config.toml
model = "masked image model"
dataset = "telescope images of galaxies (Galaxy Zoo DECaLS)"
train_examples = 22083
image_size = 48
crop_scale_min = 0.7
horizontal_flip = true
color_jitter = 0.1
method = "simmim"
mask_ratio = 0.6
loss = "l1"
arch = "swin"
norm = "layernorm"
norm_position = "pre"
hidden_act = "gelu"
mlp_ratio = 2
head_dim = 64
fused_qkv = false
bias = "none"
qk_norm = false
parallel_block = false
inner_norm = false
moe = "soft"
drop_path = 0.1
num_experts = 32
moe_every = 2
expert_mlp_ratio = 0.5
slots_per_expert = 2
shared_expert = true
patch_size = [2, 2]
depths = [2, 5, 5]
widths = [64, 128, 256]
residual_init = "none"
optimizer = "cautious_adamw"
learning_rate = 0.0014
beta1 = 0.9
beta2 = 0.95
eps = 1e-08
max_grad_norm = 0.5
max_steps = 10100
batch_size = 256
epochs = 117.1
lr_schedule = "cosine"
final_lr_fraction = 0.01
warmup_steps = 500
weight_decay = 0.1
Rows from block 3 of a small masked image model, named by matrix and row number. Rows with one number within an expert belong to one neuron, the router's apart. Each number is 500 + 50 x the weight over its row's rms, rounded and kept within 0 to 999. All counts start at 0. Numbers have three digits each. After the name is the row's rms in percent of the matrix's.
After each expert's rows are labels from the 100 images, of 14848, where the router gives the expert most weight on average: "responds to" is what is common among them. Only what is clearly more common there than usual is listed. The data: telescope images of galaxies (Galaxy Zoo DECaLS).
# router: slot weights (model.blocks.3.mlp.router.weight, 64x128), inputs 0-127
# up: expert up (model.blocks.3.mlp.up, 32x64x128), inputs 0-127
# down: expert down (model.blocks.3.mlp.down, 32x128x64, transposed), outputs 0-127

# expert 29
router.58 132:452594468556502552493576543547454549547532574521420459582499518532504492469514468486517428550532468552455473579559528498525470495524502550582499465504530404421447549501560506414490516425524537563432528476549510478488567449434482417519529578469496462495497413446563500428472502534537597583456631465451471545500411503472533431611427412570469535412492477601507512501466489434460526484476
router.59 092:492549496504506600438500506485522525454459470486485564482471484497507516573547514634423492469425582547447469453428484509504437445458563552437532553477437547452522510494561594530434477471515527522474351537620507531489557622545603502507493426573610486504407498536527569478500459498521450508522520599492427472437508514548526451538437439528495588494492543513425498493483409466467531527493
up.0 099:462526591606530548560454466473460431458613516533492497467567530432486523555403430486526460516505502459546573501507493617580458505510639368425503508372533503585492457515473427563556490469519510481485513503449506473465400523598476450434524417495511426483460520527463524520407495523553489489484516496560477548428550523457513591526494583462512463496444462430502434487525510501487458537523
down.0 094:424543498501425508490488484449472545472539550555520518464580484549481490548516519499450488462520618569475513500442470506412565442454534500503559495517539441450441467482595435440378570510423512459441458475485478509485509570518542570506569568511493532541524467460490431485585571504446443535528497589412474407578506383502441548398442416490501422503446466513500527615533489524435576468546
up.1 092:491436562513538617574496538485598606550468542504518553558484505538426489450546485491427547441552524540593475476488499502402553399461513481517505471533448445463554535436621588531430498484489382568484448493518500508483475566518531578578449485598479517545430423486425469427523554536487475530559506517567457498525442525481558455531436530504525439468476512551427502510542410429494455551548
down.1 104:481588569531530542525529443542575478568531500460476483484603543575486444507480480524512517497515461595482556525415478486502500468459562514529491494553458433491520497437587485518419481497624432593447488533509440519502459486558525482488531437600437418460491495528492461526643515622491507536513493455567409425432428503486430516504418494495598506430521451521483440572523509466566464611527
responds to: shape: star or artifact

# expert 27
router.54 104:498536450537493474492484429471496516573397529496527578494547611585490559473542445458440559451486563591559569490576568553564507427449551461397441554470492530474529552442440471524435531482529580526495427423552453515535575545451444527498554517472445544592477457419557465469482406485500525536528590531476446509537443501477437514462481514563419506435527591467448452502403489431515469457487
router.55 114:517535478478472492538489512479461470580420539508495539512482620621544572566517405464466515483467535586527519513600510552496520460487534474465416503403516521478516546493454430511494511509560529524537488398542462533469562489427426502500596518453445540580446461416568532518510416537531571636527601448498462510569501457450530580492493426543473475416496573526415467496424428450487473489501
up.2 091:506519521442498398596538527496543417493544548508492530513465520470459448417559622504492580462401430524515382529499555514460519474485515601436506470579483556519471461502498531668465534501439503500485549490516448509507532511403497485475491556480557488538516440533490519506439482363466551512560447470374570521512526526511518445563522490595458464547392495519459437519503416539456531486485
down.2 096:480568513539464474459510546535461497428497472566534548478472427452533506610481448501582444507445506451496576454411458504520513501439482401540534649517516493497463473520477541355608511515472562437528502465491445467569516459446493445533511539498526467490478541482504538473542483487578456500486655489521556469496488484431500547474378426579542504537510516441612467428439516516611532527508
up.3 104:526475502413551487519455472421536564579423470514461463483526556525532557454477384467503485444563585486570501383543488511509503522496480461499495637495496488548524550509462477410508522535436513500520479454487550448462568524490477480587430517483456558489466537410421501408512472561510467549520485602566483512547344470446421548490462516424536510534578516455482507605463556480583428513551
down.3 110:519522460443510561402496507516486540450551534492502507503474485512520381547525595527476501511552491487378440502533429475467460503466565546553440382467487479477403488470570558456509468461564511568407492571480505487466550527511592518526431462482499503489598476578541479435493470559584544454548410481394485495445632477487523463585531528476544528509526473502440595549576548468398480504443
responds to: roundness: round

# expert 31
router.62 116:569450503510427437474560457463499417521393546467465477493585525429471456509526421514521551541458556433440489504487556487455504404526533519499479477488542487539456507541404543586481563548496468500456529456511460572553554553467527577563491434464513511421557421528577574540499532426511505470503457524433442521525569456474591553573622469533441492490443526547559543524542530460428592481362
router.63 098:539502508532430552507533511552521501466449522491460543527513488450457471475544461522569513495436577547424481464485528539499496449495499582482516461494474417430522566441576502594410520426486546596477510494519506556478604601462544542544527526584548499465500439534563627557498537485486486518500490494403453492542545519447623477643506436576448535426465524620497466462497476458414553505418
up.0 084:505489519537556541495431515493525539585510489527485534622512567542503569522479396568488473456448542465533502482605496496515496581577540580493428544454489515520497562404530456453501456463534443532515393478453566460533477413475390458516502452563466446595490554472472498435532406498597484479492517446584509481502396522550616508519434500482516544416580570509485535417523502442500479575529
down.0 087:542440589603525463530486475480539502519493503600440496556551563498494484522395418590383537461456488581428535434457469460466451498581540483456464458392553560500540499469477484522470465483566469522526526426490440528507495530461489537553479408622467490523531477515473546566489457535447422532580468484556386478470552494524529530542392553477495460459486409506448486492479428522435406496581
up.1 093:517558516443512444522459513552505478520539505453490514493503519488515396520509482522532493490570515422533395561492482499440516445516487539560344537614549468589503487493469548576514520556459400500479510534509567557515584456475516602517365525514399482482516460529515520433479529420509560502554482576498496496535539535353488568552583585495571454499443482523470518490577529506463615465498
down.1 097:443625498513549562472594502532436537498486462512464511570469509564442477484586510520621535549497419558543544396561550524531429462458480460496594530430508458461505517591434530386510486493549586437605540509468481416469488455461404474401581596450495538453476463428492443508469463496512548534530547524560509531459458462518552449506448495553519514503471487486486464410419474540508473464446
responds to: shape: star or artifact

# expert 12
router.24 084:450503550480532506553441559530544562463478550541518540578514413397439417430456514589537539517546484429566511564443466514415535533597563422469515447576536513557516495528555553532454555447462528447554514571578483518562499484395445435464509463512525461439498510536502395414419461523479504467484451461556395471477522417467560434425512552480554434557453504481469516477459517534542571449553
router.25 088:568494535461497421589519515506549452454527477549527517496512437467457513435488485547535552480568333497613447640462469515388545503532415508594423456531482502503483512487539464565418514471475406510493469483519511523552536480389522532557456539510594470460543511532440509475457484534448595526512440536457495442542470555475538496541509513583526462523466503591366473494516530504468592488542
up.2 081:559584437466489479437523490477422488631496543435465454527565509532586534475436482519534500540392487506493486517507511484570498502516500477464519533521558478442502562544520474485571499487547510469501506473488374538480460474494458456468575460474335563576518484361470448558519449430437522489460570551492416562568470415528488588474545383487425491524519574466497532572487531467523504412487
down.2 102:425469560539583503541475562482612587430517481551546548446415431517501468431530547596478409480502480462477503489446439447484528580594489535608442463532451474553523497448523574529501520525459440549521474554459565450469549420515540473555405467555589459438532470600519472473465527538524468471470537435434554421496603560440503467521482533538570491529409451513506460542551497480495428557518
up.3 128:397518503497522551596456532585589553445528435498539544493477464453483419521478454503478454543592562535573506501473453551494529500420522497438519507520455508520468504485518544514487460444425490468523518522629661447587568594448550517447469552508609534470460499570532578479473523604482506499525532482517571465455427549457463397503476515594524503466473528499439395467461453497478557549512
down.3 116:539512520532472404521494521504442510424550510454493472490542543515498535487498495526520448507416514555450502447515524516498459454551457528530396593488623433544506507597501497483579536484500558464420556506468486561470477451527407490451497371391493420387475468442472451581513492459528486611433532582523401557532554513536515592557504442418403479538557502463510543548499477578524510460536
responds to: shape: featured or disk; edge-on disk: no; spiral arms: yes

# expert 25
router.50 097:543524483503591520487439508515527473549431536469519489452530503514448446484526447508483530456490591551515506419452501544495553401529564443424450597555536505551558567475553495600474552505489545475566362510611531513394599507515459527512463454494464557552474496500473483482459398555481460510556503526512438461525479467400437498446449597471561455489438605381452483459455569530550507466505
router.51 100:489522555514451483566577509516555399546511511566472555529422460472461597544497422492488526481470599505476481391525414526436559577443451489473502544455531478433519561478519475486526532566411378542560509448466467594421487498499469497506480498513469423545428486459375491540532481500449473572540475549619504450542526472492574598565533448498454446448446466470449477434493427533513439513562
up.2 089:553451466522534480503466564456585537587465552481484510484531535541422468496507511451522501458467528470516384452485549503435561437593597446523489552534482464534590520498614583537361483484471394503488432470518469506512411486486521601565495446486490527454499475475474426477512531442447516513459533643581444453562535532501482532507523547539434484446474438534466419604519522520559581456521
down.2 094:502545566471580502542555448488357519477486475450501501491414585520493567476476558527554478534549481436518514509568445492504472535453470523485510457494492458465472515495432477502639478489507559456516626524551521517462518498520523472495493588479483490572511534546478583443499437516579506463498506400483470459545421395540436431534393431436574543523521473485616610423461506505456476541613
up.3 112:474490467536512492487465448434440557492540390474462377483485542591614473466484621461498441564508463557539535526543529490539428530453561495522465532427529578499509451529429521373514533507503526496454515526512518514571526486544499459403498515458413464494527533426520565479454455459643457474522468501544503554411596493513392528509505486424549584510550417437550548583512496470477491466519
down.3 111:476514566554451458539515555540570427494494521528527534483431450529452544567517416503492609448530527418577414477463477487542579533458409374440527493552459563504458514431490479476401536518538473550507457560480445499491451499470510473506551473502522531503469485478511408500510575508472476511508464564436540452552569538513604552489572534443451497394459587515535454453503571445556466365611
responds to: shape: featured or disk; bar: no

# expert 0
router.0 088:430594459451506531469572455468492485541433537494470534514494524510481546608567488612506507508344476553456517471510488452550505336507466479567570541499496502417530504473522518408479509407554578517456441485591530476524536572515467500503540490533503475496478451456552561563481601531531506497430541506450511469495523528473619524556506398529462486491446571574503492511554420421448447430507
router.1 097:578460487439472514453543440514480475499424509469464515410452450476510498514589526555512496567404453478455525458458447401519458451589460532619499466548530515476473470518551563409491537538592624482388509477516577404499560582434515516516507423476573576418549512463532538530455596522518515411429451476459496449547514532522575494499565484518517495527491594552516563484573509488442474466478
up.2 093:428542523530543547460451479481504531480582444502541522537578479464503630607520492554496477492434485477552535455503431542550481569540561535488477538510452584533543470507462502480530412507528499543530524585452654495560500478588506453373465486484511493520382572504480466471495519603518564486531501392543484489485534527530579441428527578422503451523556446515511446427579420481498421506508
down.2 104:526452516500482525466540465492502475469527468490478527462471563568492485428548506524519575531490478583547444482511556550485487428470499517521508463565564430501463528516477431575524502503455471477432532426533361451486617523471450526647514500492418537589498489419506548430434521427443484499541506616513568474449429507462453532538460400595470530536480577424422552449391572505555481477549
up.3 122:571604494493504518566556511540512476497413536460591521590513468511422451556479510532457543497561497517564510574501471486442599368447450406476559509530488485457502491485577465604533518500450398508506448482542542517422456462515528606499516524526504485558499493528450468503493545539385539542489601529576498442595432515471524477497454387531497482497516597513507461539532577484570446430578
down.3 098:369540499506545584515480494514539519543557544560488499504479504559418459458533508595480472511478476442441469584562506533492522525619571528512497503540552556550435522455457619497540514519461508478509591523457463482568540441468409435428434404473567396520546475478505435389479577495542512531505459479561469484422559492571440480481501462579535446523527441442443478469385538500572522516447
responds to: roundness: round

# expert 16
router.32 081:436454516441487646533533546466533589432519513511492505554548451529475368465458595503482501549529530505555477497453420507501528429399461519497465454539491587528494495492554521560456489506482530504493417601549539498502518525604588525512395535559593526478534514617534525475472475579498517517459519442527426416381472485482464424414448534561506532485527524527468451540513520453507606486480
router.33 097:425471529417513526530510564433529531452575501495508486586571478478485388476427583497480516530555536461603449510444467501542537490415426524471451457568506554524481501530560521572486484537482461472518400600582540557519534515578585515504414546526587503510504522625491473455473422563507539462492477443518451435366507480475465406409430568541552493508499510508478458496516550523520573483431
up.0 100:487464532493469481512458534472618567504498486553494483453581482479488445405532526398523510445634520597465463511463610647399519429488550589558501406508516458479520533493551511619340503495436530479448492468488446563490533547400571522465511576511511511469564492472488489482527515530467537510596469564446444478463468479507513474517571534516497492496471434570466472520470478510466545509507
down.0 091:569533407521593457469503438406476425498501466532451444536469536480536533507438448492491442544502581434562560608556504442621478632557428479466515518500523502501488492473543470444626531528538472502533516489498561549544464460510398534442474538372543535476467490471477541552476515471537634436482569446547488561523560409548449539545500456557448453467500444479465473559519503490486472443487
up.1 092:553507520562478514524509480613499480386456522499457507505541485464438460449442458493510493556530499505474525535414486493432535526630555582473530420535487509527448508511505583546517530438528610490459577536458474447539439450410527544466463508504586500416609456549555484600486482460516541524480501380430393479552450407547577388472542477475521530472516453526505573500442558519509538558505
down.1 109:487523487446477487464501438446457449637471501535515537486485536573488541552517597457489518433563545559557531473575456485640522445405390489529520525494495514457543497513535442417484488509477431538612449401540545566462489506615441507525595482518375528601456490498469468461509527593533491526514479529490586514493523484496428611427466523486432433509509504446494478453548457527474481493477
responds to: shape: featured or disk

# expert 9
router.18 110:472449480516472467472576515444491459574504608535473490490537576538518571559453431434485537492492537523490572490582550573602507447400480421443502546416575480457494513541407427455534578515455441482552515408423447536529471517518449491495566460432432501524437445369495492481486459471518494563496579546605479551509510502459528605489462427469435458497515504474482436535501441469552435443565
router.19 103:463518440549489511449570420461451466551468528484478409471547578564580582597429461530468482494456546573464557512547519470588452456462473431477583526473538459424527511508459449440508512487544428514502499433482477548500504480564450510545561498498455498533450479449443464560585483480526493590482662545567465552535505520503559576533427326465459509449508528499521486560498446427481437499554
up.0 092:567456489481471484515540495511467421440422489455526539462527472489514486542508552549405554501488513445447462570413461446506523542466529617401557472537511545473409492515472565689509525565462526506487497501551504481572457467440564538383422539515572560566541475542483548565479434482507511485573474419405478452536528511536485476506551460579506508483502541498537557485526419547454581489384
down.0 084:439540484553560465557482555514550517451532417399472548524504475476443559520594364543481492451462500561560507396425545490519415536460445450423489502512523552616530441541418504482564532478416567465516495539514539438506369505572507509454444514471583534552467508436482534505535457435517429530546563456517531498425465527495507538474395539502536486545526514464577444496435565529601522476528
up.1 116:463463533462427470607510480502496433500498509440575590397450528462474579594603410518473561491462537508420525436521551506495519469385426477511503544433471518593411497525517526539480499587433525499515526449487446450585530537525496519487531543471561611550428497451512544501516479488410439496550457558388593504548458540491446494508465521576514433506486549442487470543467470624520513495466
down.1 114:495520465439533486459516518534445408482392531522527548563440485516532523455598431502563445499442500388508444413460455556549469538535445541507474560534509518455551558562485473424519467446513513429549522463552516490485564553514413529531551583517584527416493529522449543531400513426514476556485595482534520473598556553507607514502466387583489570516425536566551487401509496427475486500512
responds to: roundness: round

# expert 1
router.2 087:515492500514524484510447611442588552474530454569546493523641422513468418446487480522511553452577499566570476501434560567453562393457534473500512417538452466437556530485571505508412532469361424476528471509511481570539483558510536491612446477504507521454466541524477518423472558582464509545507488568521417462458483487439560429477399508514484468513477421530403441519460526515550530479534
router.3 094:548454483482532487466459597447562530477528545603525509538634429447471376418560521521533555493583449525522446485426527517433545420513507479524555415588526545437537494513542529469417565503410451460497475522538494523517450553526535542570424493501515493403519505559431481430442581594479520486485474535504440455460517501413573463447437534545526460537471400559443430504488526483510528441537
up.0 081:505480510541484485352604476375550446454468570499480591534496527471459586477438494470500550537430438480499542493532569434437513451627496487551502562415530453491482531481529500556558525499429428490452595521465494582448484454498453505573460449508438441489521487422504570580516542378483545533434513483470505515531469511507573514523510424535469431528519469588494592433528530434515540513435
down.0 086:554613498375557565583504514558403572492540503581545476429458465557470429534518560510436484582493587576451458499466432494511471496415505438553529449545467529455485534488549531504458423544528479421590448525510495457490550548497562459499558563522539617607502489497507438416480499592464512491599476468453439493494517498482473522492559456445537501563512566447491490587560534479504531503592
up.1 080:575366406534473493421559510464533497556490525508457524474541537513513491450603516493443532484496581596448497434515475547531541443496496493610545491501516509516566477539536562386417493529490432492427506460521522466373399575561528554538495525501487599555473468430404596487522584566486460509532543506446506474515526485460451505477406513530508482498494503620547475483557430504548440497432
down.1 090:474536541477466505553495455473479478508491437479508449490470482539514452475356399426502460479581521378544491540484494477500510492440539433431549536527458497483514543457517446557609484472463470460564476575474419502594557439437524481512458504584521475472592474486571420562563470532393520489548427464486505493512519413502484528504624526511556506517506449470490612609416506450514520543611
responds to: shape: star or artifact

# expert 11
router.22 090:442494537468508531512488563509475481511515513513525538480411516488472495553492582515383532472460484512448469433521498570444530471433549635454430483486486550505506555468491508584521510494472618510493466514570454481503564551577528420549520579527496507556463479513575653506514440532542505503499459480408566477387489495572479489563349542608506519495492530442466555464366433507456497497503
router.23 100:415436558511526514505447596537501575467585486559537491509498461461463435456532495466563506487526500543460522535501517639493522561503521551454463530503473548535496531492458507567480499468468591469548485518496480440575505517468518417530503590555560464475530496524616646475476375488548437475469438450508549454393444548528474475508410578632510477495474505458477458468407440536450604490514
up.2 098:527381500473459428403551498543489461484486534533501504417444509460472429439565586445524585469535500474370436466450618485449499572536564569524470450465526460508525493489520500586458556572517541542481496486472348516483509469523571473552553533485492570537505478558493421440557426426493470488558391547416546519468493544559488482484521590478535500457504480434474561506427471548433497500448
down.2 101:476560527523608542505514586440517481475544438517502577541599570469458510534481490478514453478492520492530546478519533552468498458437453406463580575545478485504508527537496524524533477520426525461541545536532543590463405475533508563447399538437490516491486553531497583579465545451439505577419625457571478575562527433410514458524516492422504427539379474510509421423544500515577522403494
up.3 121:445507620506422473544534386613482420515494503379542478432491520538481497491566535519561546523472489488491560396530528455502473500403386408513495491474492457525457513501573494422537564522520552491461505528557412612467578470460480533472500502489510503560516424510576415526451556424574395483530465470462530543474507549435451536529536547472535494509457546453473591460450605538500526512476
down.3 118:558515472490580525466427576436584478504487479602491548564483559517521513433551512535482473448458515476515399468492502488439501560544614552426453520474490624437501437486430579529522472459496498468594450491507505521467415468622461553471391515505478484451437514526385607489502522486401510504466549551601516529445457518524540463467489526473490431503467409536507466523588390494498507502513
responds to: roundness: cigar-shaped

# expert 6
router.12 111:545448563517474449517565535531489478424453521452512589553508519439437497436408434504380559475472535422464535476518508431462551426504439646446435473463511570562386509478447526611511515463462503505413560477464438473499488548565571588508537457519519474491544452519558537529481492427459485527489464516405504477494535471520601526450506491623482459499463490458572565554488557518507593466498
router.13 084:450522528468471479542549466531465449436481535489471517457428525480452518469467518528428543509450467522446520404515507498443511415432492592429435493476529570578423533478450475578506541488453538504451552479497421485505535552550548516551492548504553500537531399534539581545535487430475456554493507546381626478448495512540551511550426434641481507470511496376488620555375482546532538485488
up.0 082:429523520535543467527419522441579570494440476607479477486622394523550485475442424435535521432636488466592510493473482585375507490485471522520435560512512510520519529517428492498477521515409521433522464561551547536586494513513422615538457535487556511382470492428534535529497456502444527503460476518470461485482428430521508511501489462492497513531430488566532543607480542495491540515620
down.0 083:563495411468509559454496462488439468477505507480479485520404512582494558476524482473632429547484491510410448569468451474618448563535555495536516472503488480517555412480514600486582454526579555514526522521426559403491483431600470436425492516487599617499461479465480490505444473582552556463534409453447561497525481462426457528573551467481561459504557477465498397498525441491493442503485
up.1 105:467559393495594497540458510410461535560476472583485414542577480480555503525475538441466462552517490525620532550488425540561519597544523536443481479505500585475521498559424482468492516544523533450589478487508616447611397525491422541412438539513524508517493532518479572473474505573520607515491518456600509490502475433534548560451467414498512489523548474538508465469507368436495460502552
down.1 103:547421502458424557521550485537497576414530513533563542433413505549566505465607413449501484473563478445441438532460417440517508554532512507537531473531431471573492483495562559487479544538518647546453563462473530393466590516516559525523490469535505564501569549443563476451509477544569521500527421518391566470507521495496429479487570497532541597469487509434539574511450611482516472579500
responds to: shape: featured or disk; edge-on disk: no; spiral arms: yes

# expert 2
router.4 065:501640492311539417513550460430471554492439516453534453509493519542539516428485533461543489489475476436514538429532505492500515452519331410479519552551567475490526521568515409509511531519495563445541389525565483525482504466483457511457497535457475534459546540499466493605518447433441527506462539501434449474528465406452471513441490466457529522547499577476497541523544617495586523452555
router.5 102:487494547457468594413565400539448500457440504409494469390445543598539565546531530563590411546416486531431584422493439438615445485463439485552462499468520505525465476517491511346556464506599542504469531480459523458409517510566510467433522458503537552517530488497551523592583508451547461463455543432492538522491540507530472522478526457478535537496547547425572525543526542508465496549495
up.0 105:463526364565458522541477508445485443558609444469515379500548582476521451570423534464488450490485500463557455574498580527575455552474580493462572433506482500404456460513496541542512400552532474526479477528530547488531468534509505473478525581473434559525415525554468478472475556571552591486597519440512496527437483475544476401437488512517415532466553475605492517484481431487434511502388
down.0 109:536493619551493533502535477518517500463445513562488633517480484595460514443572509466515612459477398444511552452514498563392560496478473480488450559453508492601474513455524422505518577524449574518466539488523360436525550472415571491508474398528541459537537484445545540474535447470546503524490519559507456486474506470389514598536437474501548464463452475481420524459448616484570541491502
up.1 085:536495562511520457498488537463500561450406502523475573561548454546508527481440424465494502477517455511588488550493560549360541511600546510445436478469540447590481488523475480638528494433489546489515501473491492495478502454391437488404466530494534454461548508388545521619520447410391578551470496496406414530608470468489543543504561475509478434509516462559498573518508514483545562531477
down.1 090:608503550461504525488450411612457480523539424385513451435441478523542462514528541478494495525477549551407529501498459430664450505494539495514522507534454538467543501453518463428473525527464469538553456469476558528508488485492526527601548508566495525521508478556390526540477546535529444506498484438498668460469568555450428561498470515474560500525429590449621556512518422487472523566522
responds to: roundness: round

# expert 15
router.30 098:516456554572435449545587547451524516481537494548532577594486492517460621456479452508459552444516491464542531475592563506515556529484416485580556494423463428485508553480509456473461458563460399556521553442420428585563404475462488538520515539501450412579469544439418357559514527423507508517494468555520469456544492586556511565533549503493407445508484479492472468452534512534529567534499
router.31 102:462428487525501464411460466437536567526463531551541566517488562552470584445403520507453582440546546478568541502587607497581495445454434472465569544476473438507498532469468450552403531513431476497505485455499419501607532522430441538550496470481474507585546517457401437499515499385447425494439514603501493491527480625513435420477505501461468462514517520467487472513445439439558538461431
up.0 102:501554447450576497571457627515534398551533537506519475453541446568489469532493592464574527488510482555481424481445427569429561397476528504523446453573518586516514537526594545571497506507518480508516485491552510488454469479577491514574474505509465597542390488548512481514513524656459542491501546519542511398493471413440472541466368519537549479518486541466475438499412503540510511436564
down.0 104:547497439554423488523531449507450502506442523499515483557474547474509559434604391465572408541453475548521478516504477513580480575533467444511572597432487445434503480529413486434551466472558556454500444441448501450496570496448434564528548460492488468364467516477596482478418558532509378464529589526490533590553429573508454555524534530471440489524494533507507389518562460495478476479432
up.1 101:474549576504488521536537501537425412516500528426520429399493470512550450517479526503638467525417467472416463519519457358507502441379464460526507553489511493554435506555520502491604521531520502458464465541527485544473590490579499552484426447470468518480482505525584504530468583470531440483496469473464497522463550597335462595471555491498611466515435520493586555501526556525480493469532
down.1 092:501496441502543517506545598500616512399472505537520483535495451403481465530483494500499559447541506520576475515442531572563556538535487494478501400570458431460483473442530427419473541455597486647553447541503504467519473531453509540423512530525540494470488513488536525494431539489382551601483502546543436537546518516562642415502459418546463500386487480540490483529491523489609462450474
responds to: shape: featured or disk; edge-on disk: no; bar: no

# expert 30
router.60 088:560452462544496442483540613481518481508479526486461522598434511476467497491491447549670533501423529433362365466500542531518533544479479456459442463486517413473503581507516482512439547504542488511497495486504408563455524525444492518574533551482460529539502452491514495516487349466549518575517574523434404489552600494430528511583461474465496507460498527566446573484452537509538571437454
router.61 088:554452452463440440437572506491521562499448552505482544589421528474461500456571516545584561505418525432415453464521608528506521480468472469488467451495555405440481577497483457448413578525505501505498517477494387506563572468428488544548484526458469528557559443494469442489465382404555450519505539521417482499568544554455513485588512445472497523471541489561491619513452523539543517404403
up.2 084:463494503508545482490512562568567480474494556596462453461521492450430444439603554516507558520514526554497426492481533524466561485564555481494491577599548522488527573501512541514463516493428466468525441551586477445467477496535502510655476543540544461513532454631505551312482523460476472489461492532496509451475502559439445465492357507580536419495443499478449497440458513487494523420581
down.2 084:442623424506519556543514491493406463474513424512481518507530517483569558431488496457487471555593446482593528567509451561513530521463414587520565527513536484418441538619482444469553440477458536497572453494492551423441592426457567518474467564452547479440518489493499530562557468607534592478528535501506583504488452444495530521525529484525485576579483494531570430561542427438552547540422
up.3 090:498542392556495550466504453498450502521536473558521507555552546483495471612512530475421454531548465496542411596527462527530482552603520504377559470530428522498473451522485475584486428449586560511548514476537551402529412460450499446475545498464509551555572547506457538423495470598515511500531546413570565552557429441545490487451486440558548470489547520550533441459505344493469487490444
down.3 097:442440551507479406490485520517613498452539410571542532465414484541561589476532457501510545409603446560476466432452531547418567490432495522509522559445506529535483529451498478431457563536486451491410558487483398503480490492468553512597460485518511578430483527461587489430580488482537481529489481639451473492414543425525495526570526499487514503511498458443504489519435641574524536522542
responds to: shape: featured or disk; edge-on disk: no; spiral arms: yes

# expert 26
router.52 101:494373442556479532474516503431497542448577469491497472413494463511523442498523588426415501498468544518415496478392509532520451480375548565513535439526477544425484453516525583485421492573451507480427505520517466476552454581543635539489458542494578564481474531562507568527492550545531458429526524523526512465431522499592440430451454515572428565554510465511525516555475400546461576495434
router.53 092:545385449563488565466515517431502571466575511530436465473492478519508441511490562400380511537491515503452493512400485560484478536417597580478492420548494559432547474514539583558442465546463484506462476509462457478523427554525641535566466552535534557454504513557499557480512504506483465451528492485559485470413458451604515464430405523578470563515551453510500457605460417509485578521486
up.0 093:540420499459426521518549498557468483468481526471399450423490501427506382375610515542528527564493526593418493429465522524539425456561453593593527426660486426489496523523489529487455602566547476474412526513517487497513513562428531552535565523482546507493492421504432461520521534474519551476558447521458495529520551575500443410524515591456514518517546583481510525504475504509463470466485
down.0 090:482580600573623503537520503435396492452518484487522517561480513549532531532379441455494439503453515440586542543503457476550500517494544442394494470372431525478560518569531482515539456476453543434564561538444588476539493463481442489445515407486525461492526485494544553513477481489469487582447520385595469483467486442523561577426507427471513501522456441497445465598511517436570443488538
up.1 118:461428513497563463467414511464479552453537476505515440497432485507517537449444553452540518486567484431510545467509534499514490615449480478481427467443532548537481497511463516476556553547468518423534520502399429471489470466573494472585452557475506531560465511519506394486587420463537425482512424539475594507440424517565382475454454560501555510520557427386532544551334539584554496506503
down.1 094:478509510529428590499545507575404465460533493383522506430415524494553537507618511491560407533486517524489474543501537443460436432592512560535609522435504450498487458496494449486542508397612592490484519533525569486529487438401526431425524467481544555519471484511558580569439544507499556509435569473450478495529566444486586446557574495467505507541478518527530490424521505481406424516439
responds to: shape: star or artifact

# expert 4
router.8 095:470502609590472539541475509578543524464539476537565517517600472487424467533484397545478537484593513517542604482464513568487536386377490393405541458473430523484396512487499464520418479436429512471517531511506491545568500529477551502492518525512532451530513481571571606470468586566466470523515531449507507425533446543449565483504438540546527491514431562532430422465434445552494551463542
router.9 097:466512620504520539465540505561524509417435559553463537529562474473436502470598532550557512519507466582477575319490477516477512410418473422520550523531499519505525546514575516362453554420463554512501504514552473534457504498527515484535508438526548439497495405551515560477478588514550389474410475479514504463474537597403541477535423518527526476495414481485476405436463512503517511466522
up.0 110:465552529493568595524479513613489520389544420493490511510432478517480432515557420567502426578575498431521481593470406513537521536477519561479472505457461454549476528483438570462561450438517489493540565513517605444543582488432514456491451540517603522510517494567562551438509531585579491523447523414485545420528448531436425379537447483575599515495514521522478471457451486528487525520546
down.0 111:603479538441486354463476516444490512473543564459480486503533553488517497523447574556507578452431485500475424471452546446520513451519398417471506481487577410461538553561559477561468596488538505467455474514588381610472521519511472505539524423448494511474504537546428433556548445440482528485552502568450442567512564511548498521551502538400436528539491515496504655488489572495493544460471
up.1 088:491522499446518504542460497375501510534565434535496443584631456536543581503479519398515476449473475504557561489485528407471449527533472504521485533442487520513491437488486614415515491528543408494457553571411509508469401455608514599503427516501451468481444497430505475470540517558469502471491459500496425568608483408579552501504615528484446522528519437504564606525527542526490516548551
down.1 088:445522467522531532485429470506619569491395514490457494449401469619545515500535553508545451520502466518495473543558477478556575469544553472450498424571484508544459560446464360541539516521463561566501518437613506419552564492444442486494510542541590522524477593555557526556480545521466538551551616489457588484486477559379504531515453429597503464527490560512455456482459476535512503479512
responds to: shape: featured or disk; edge-on disk: no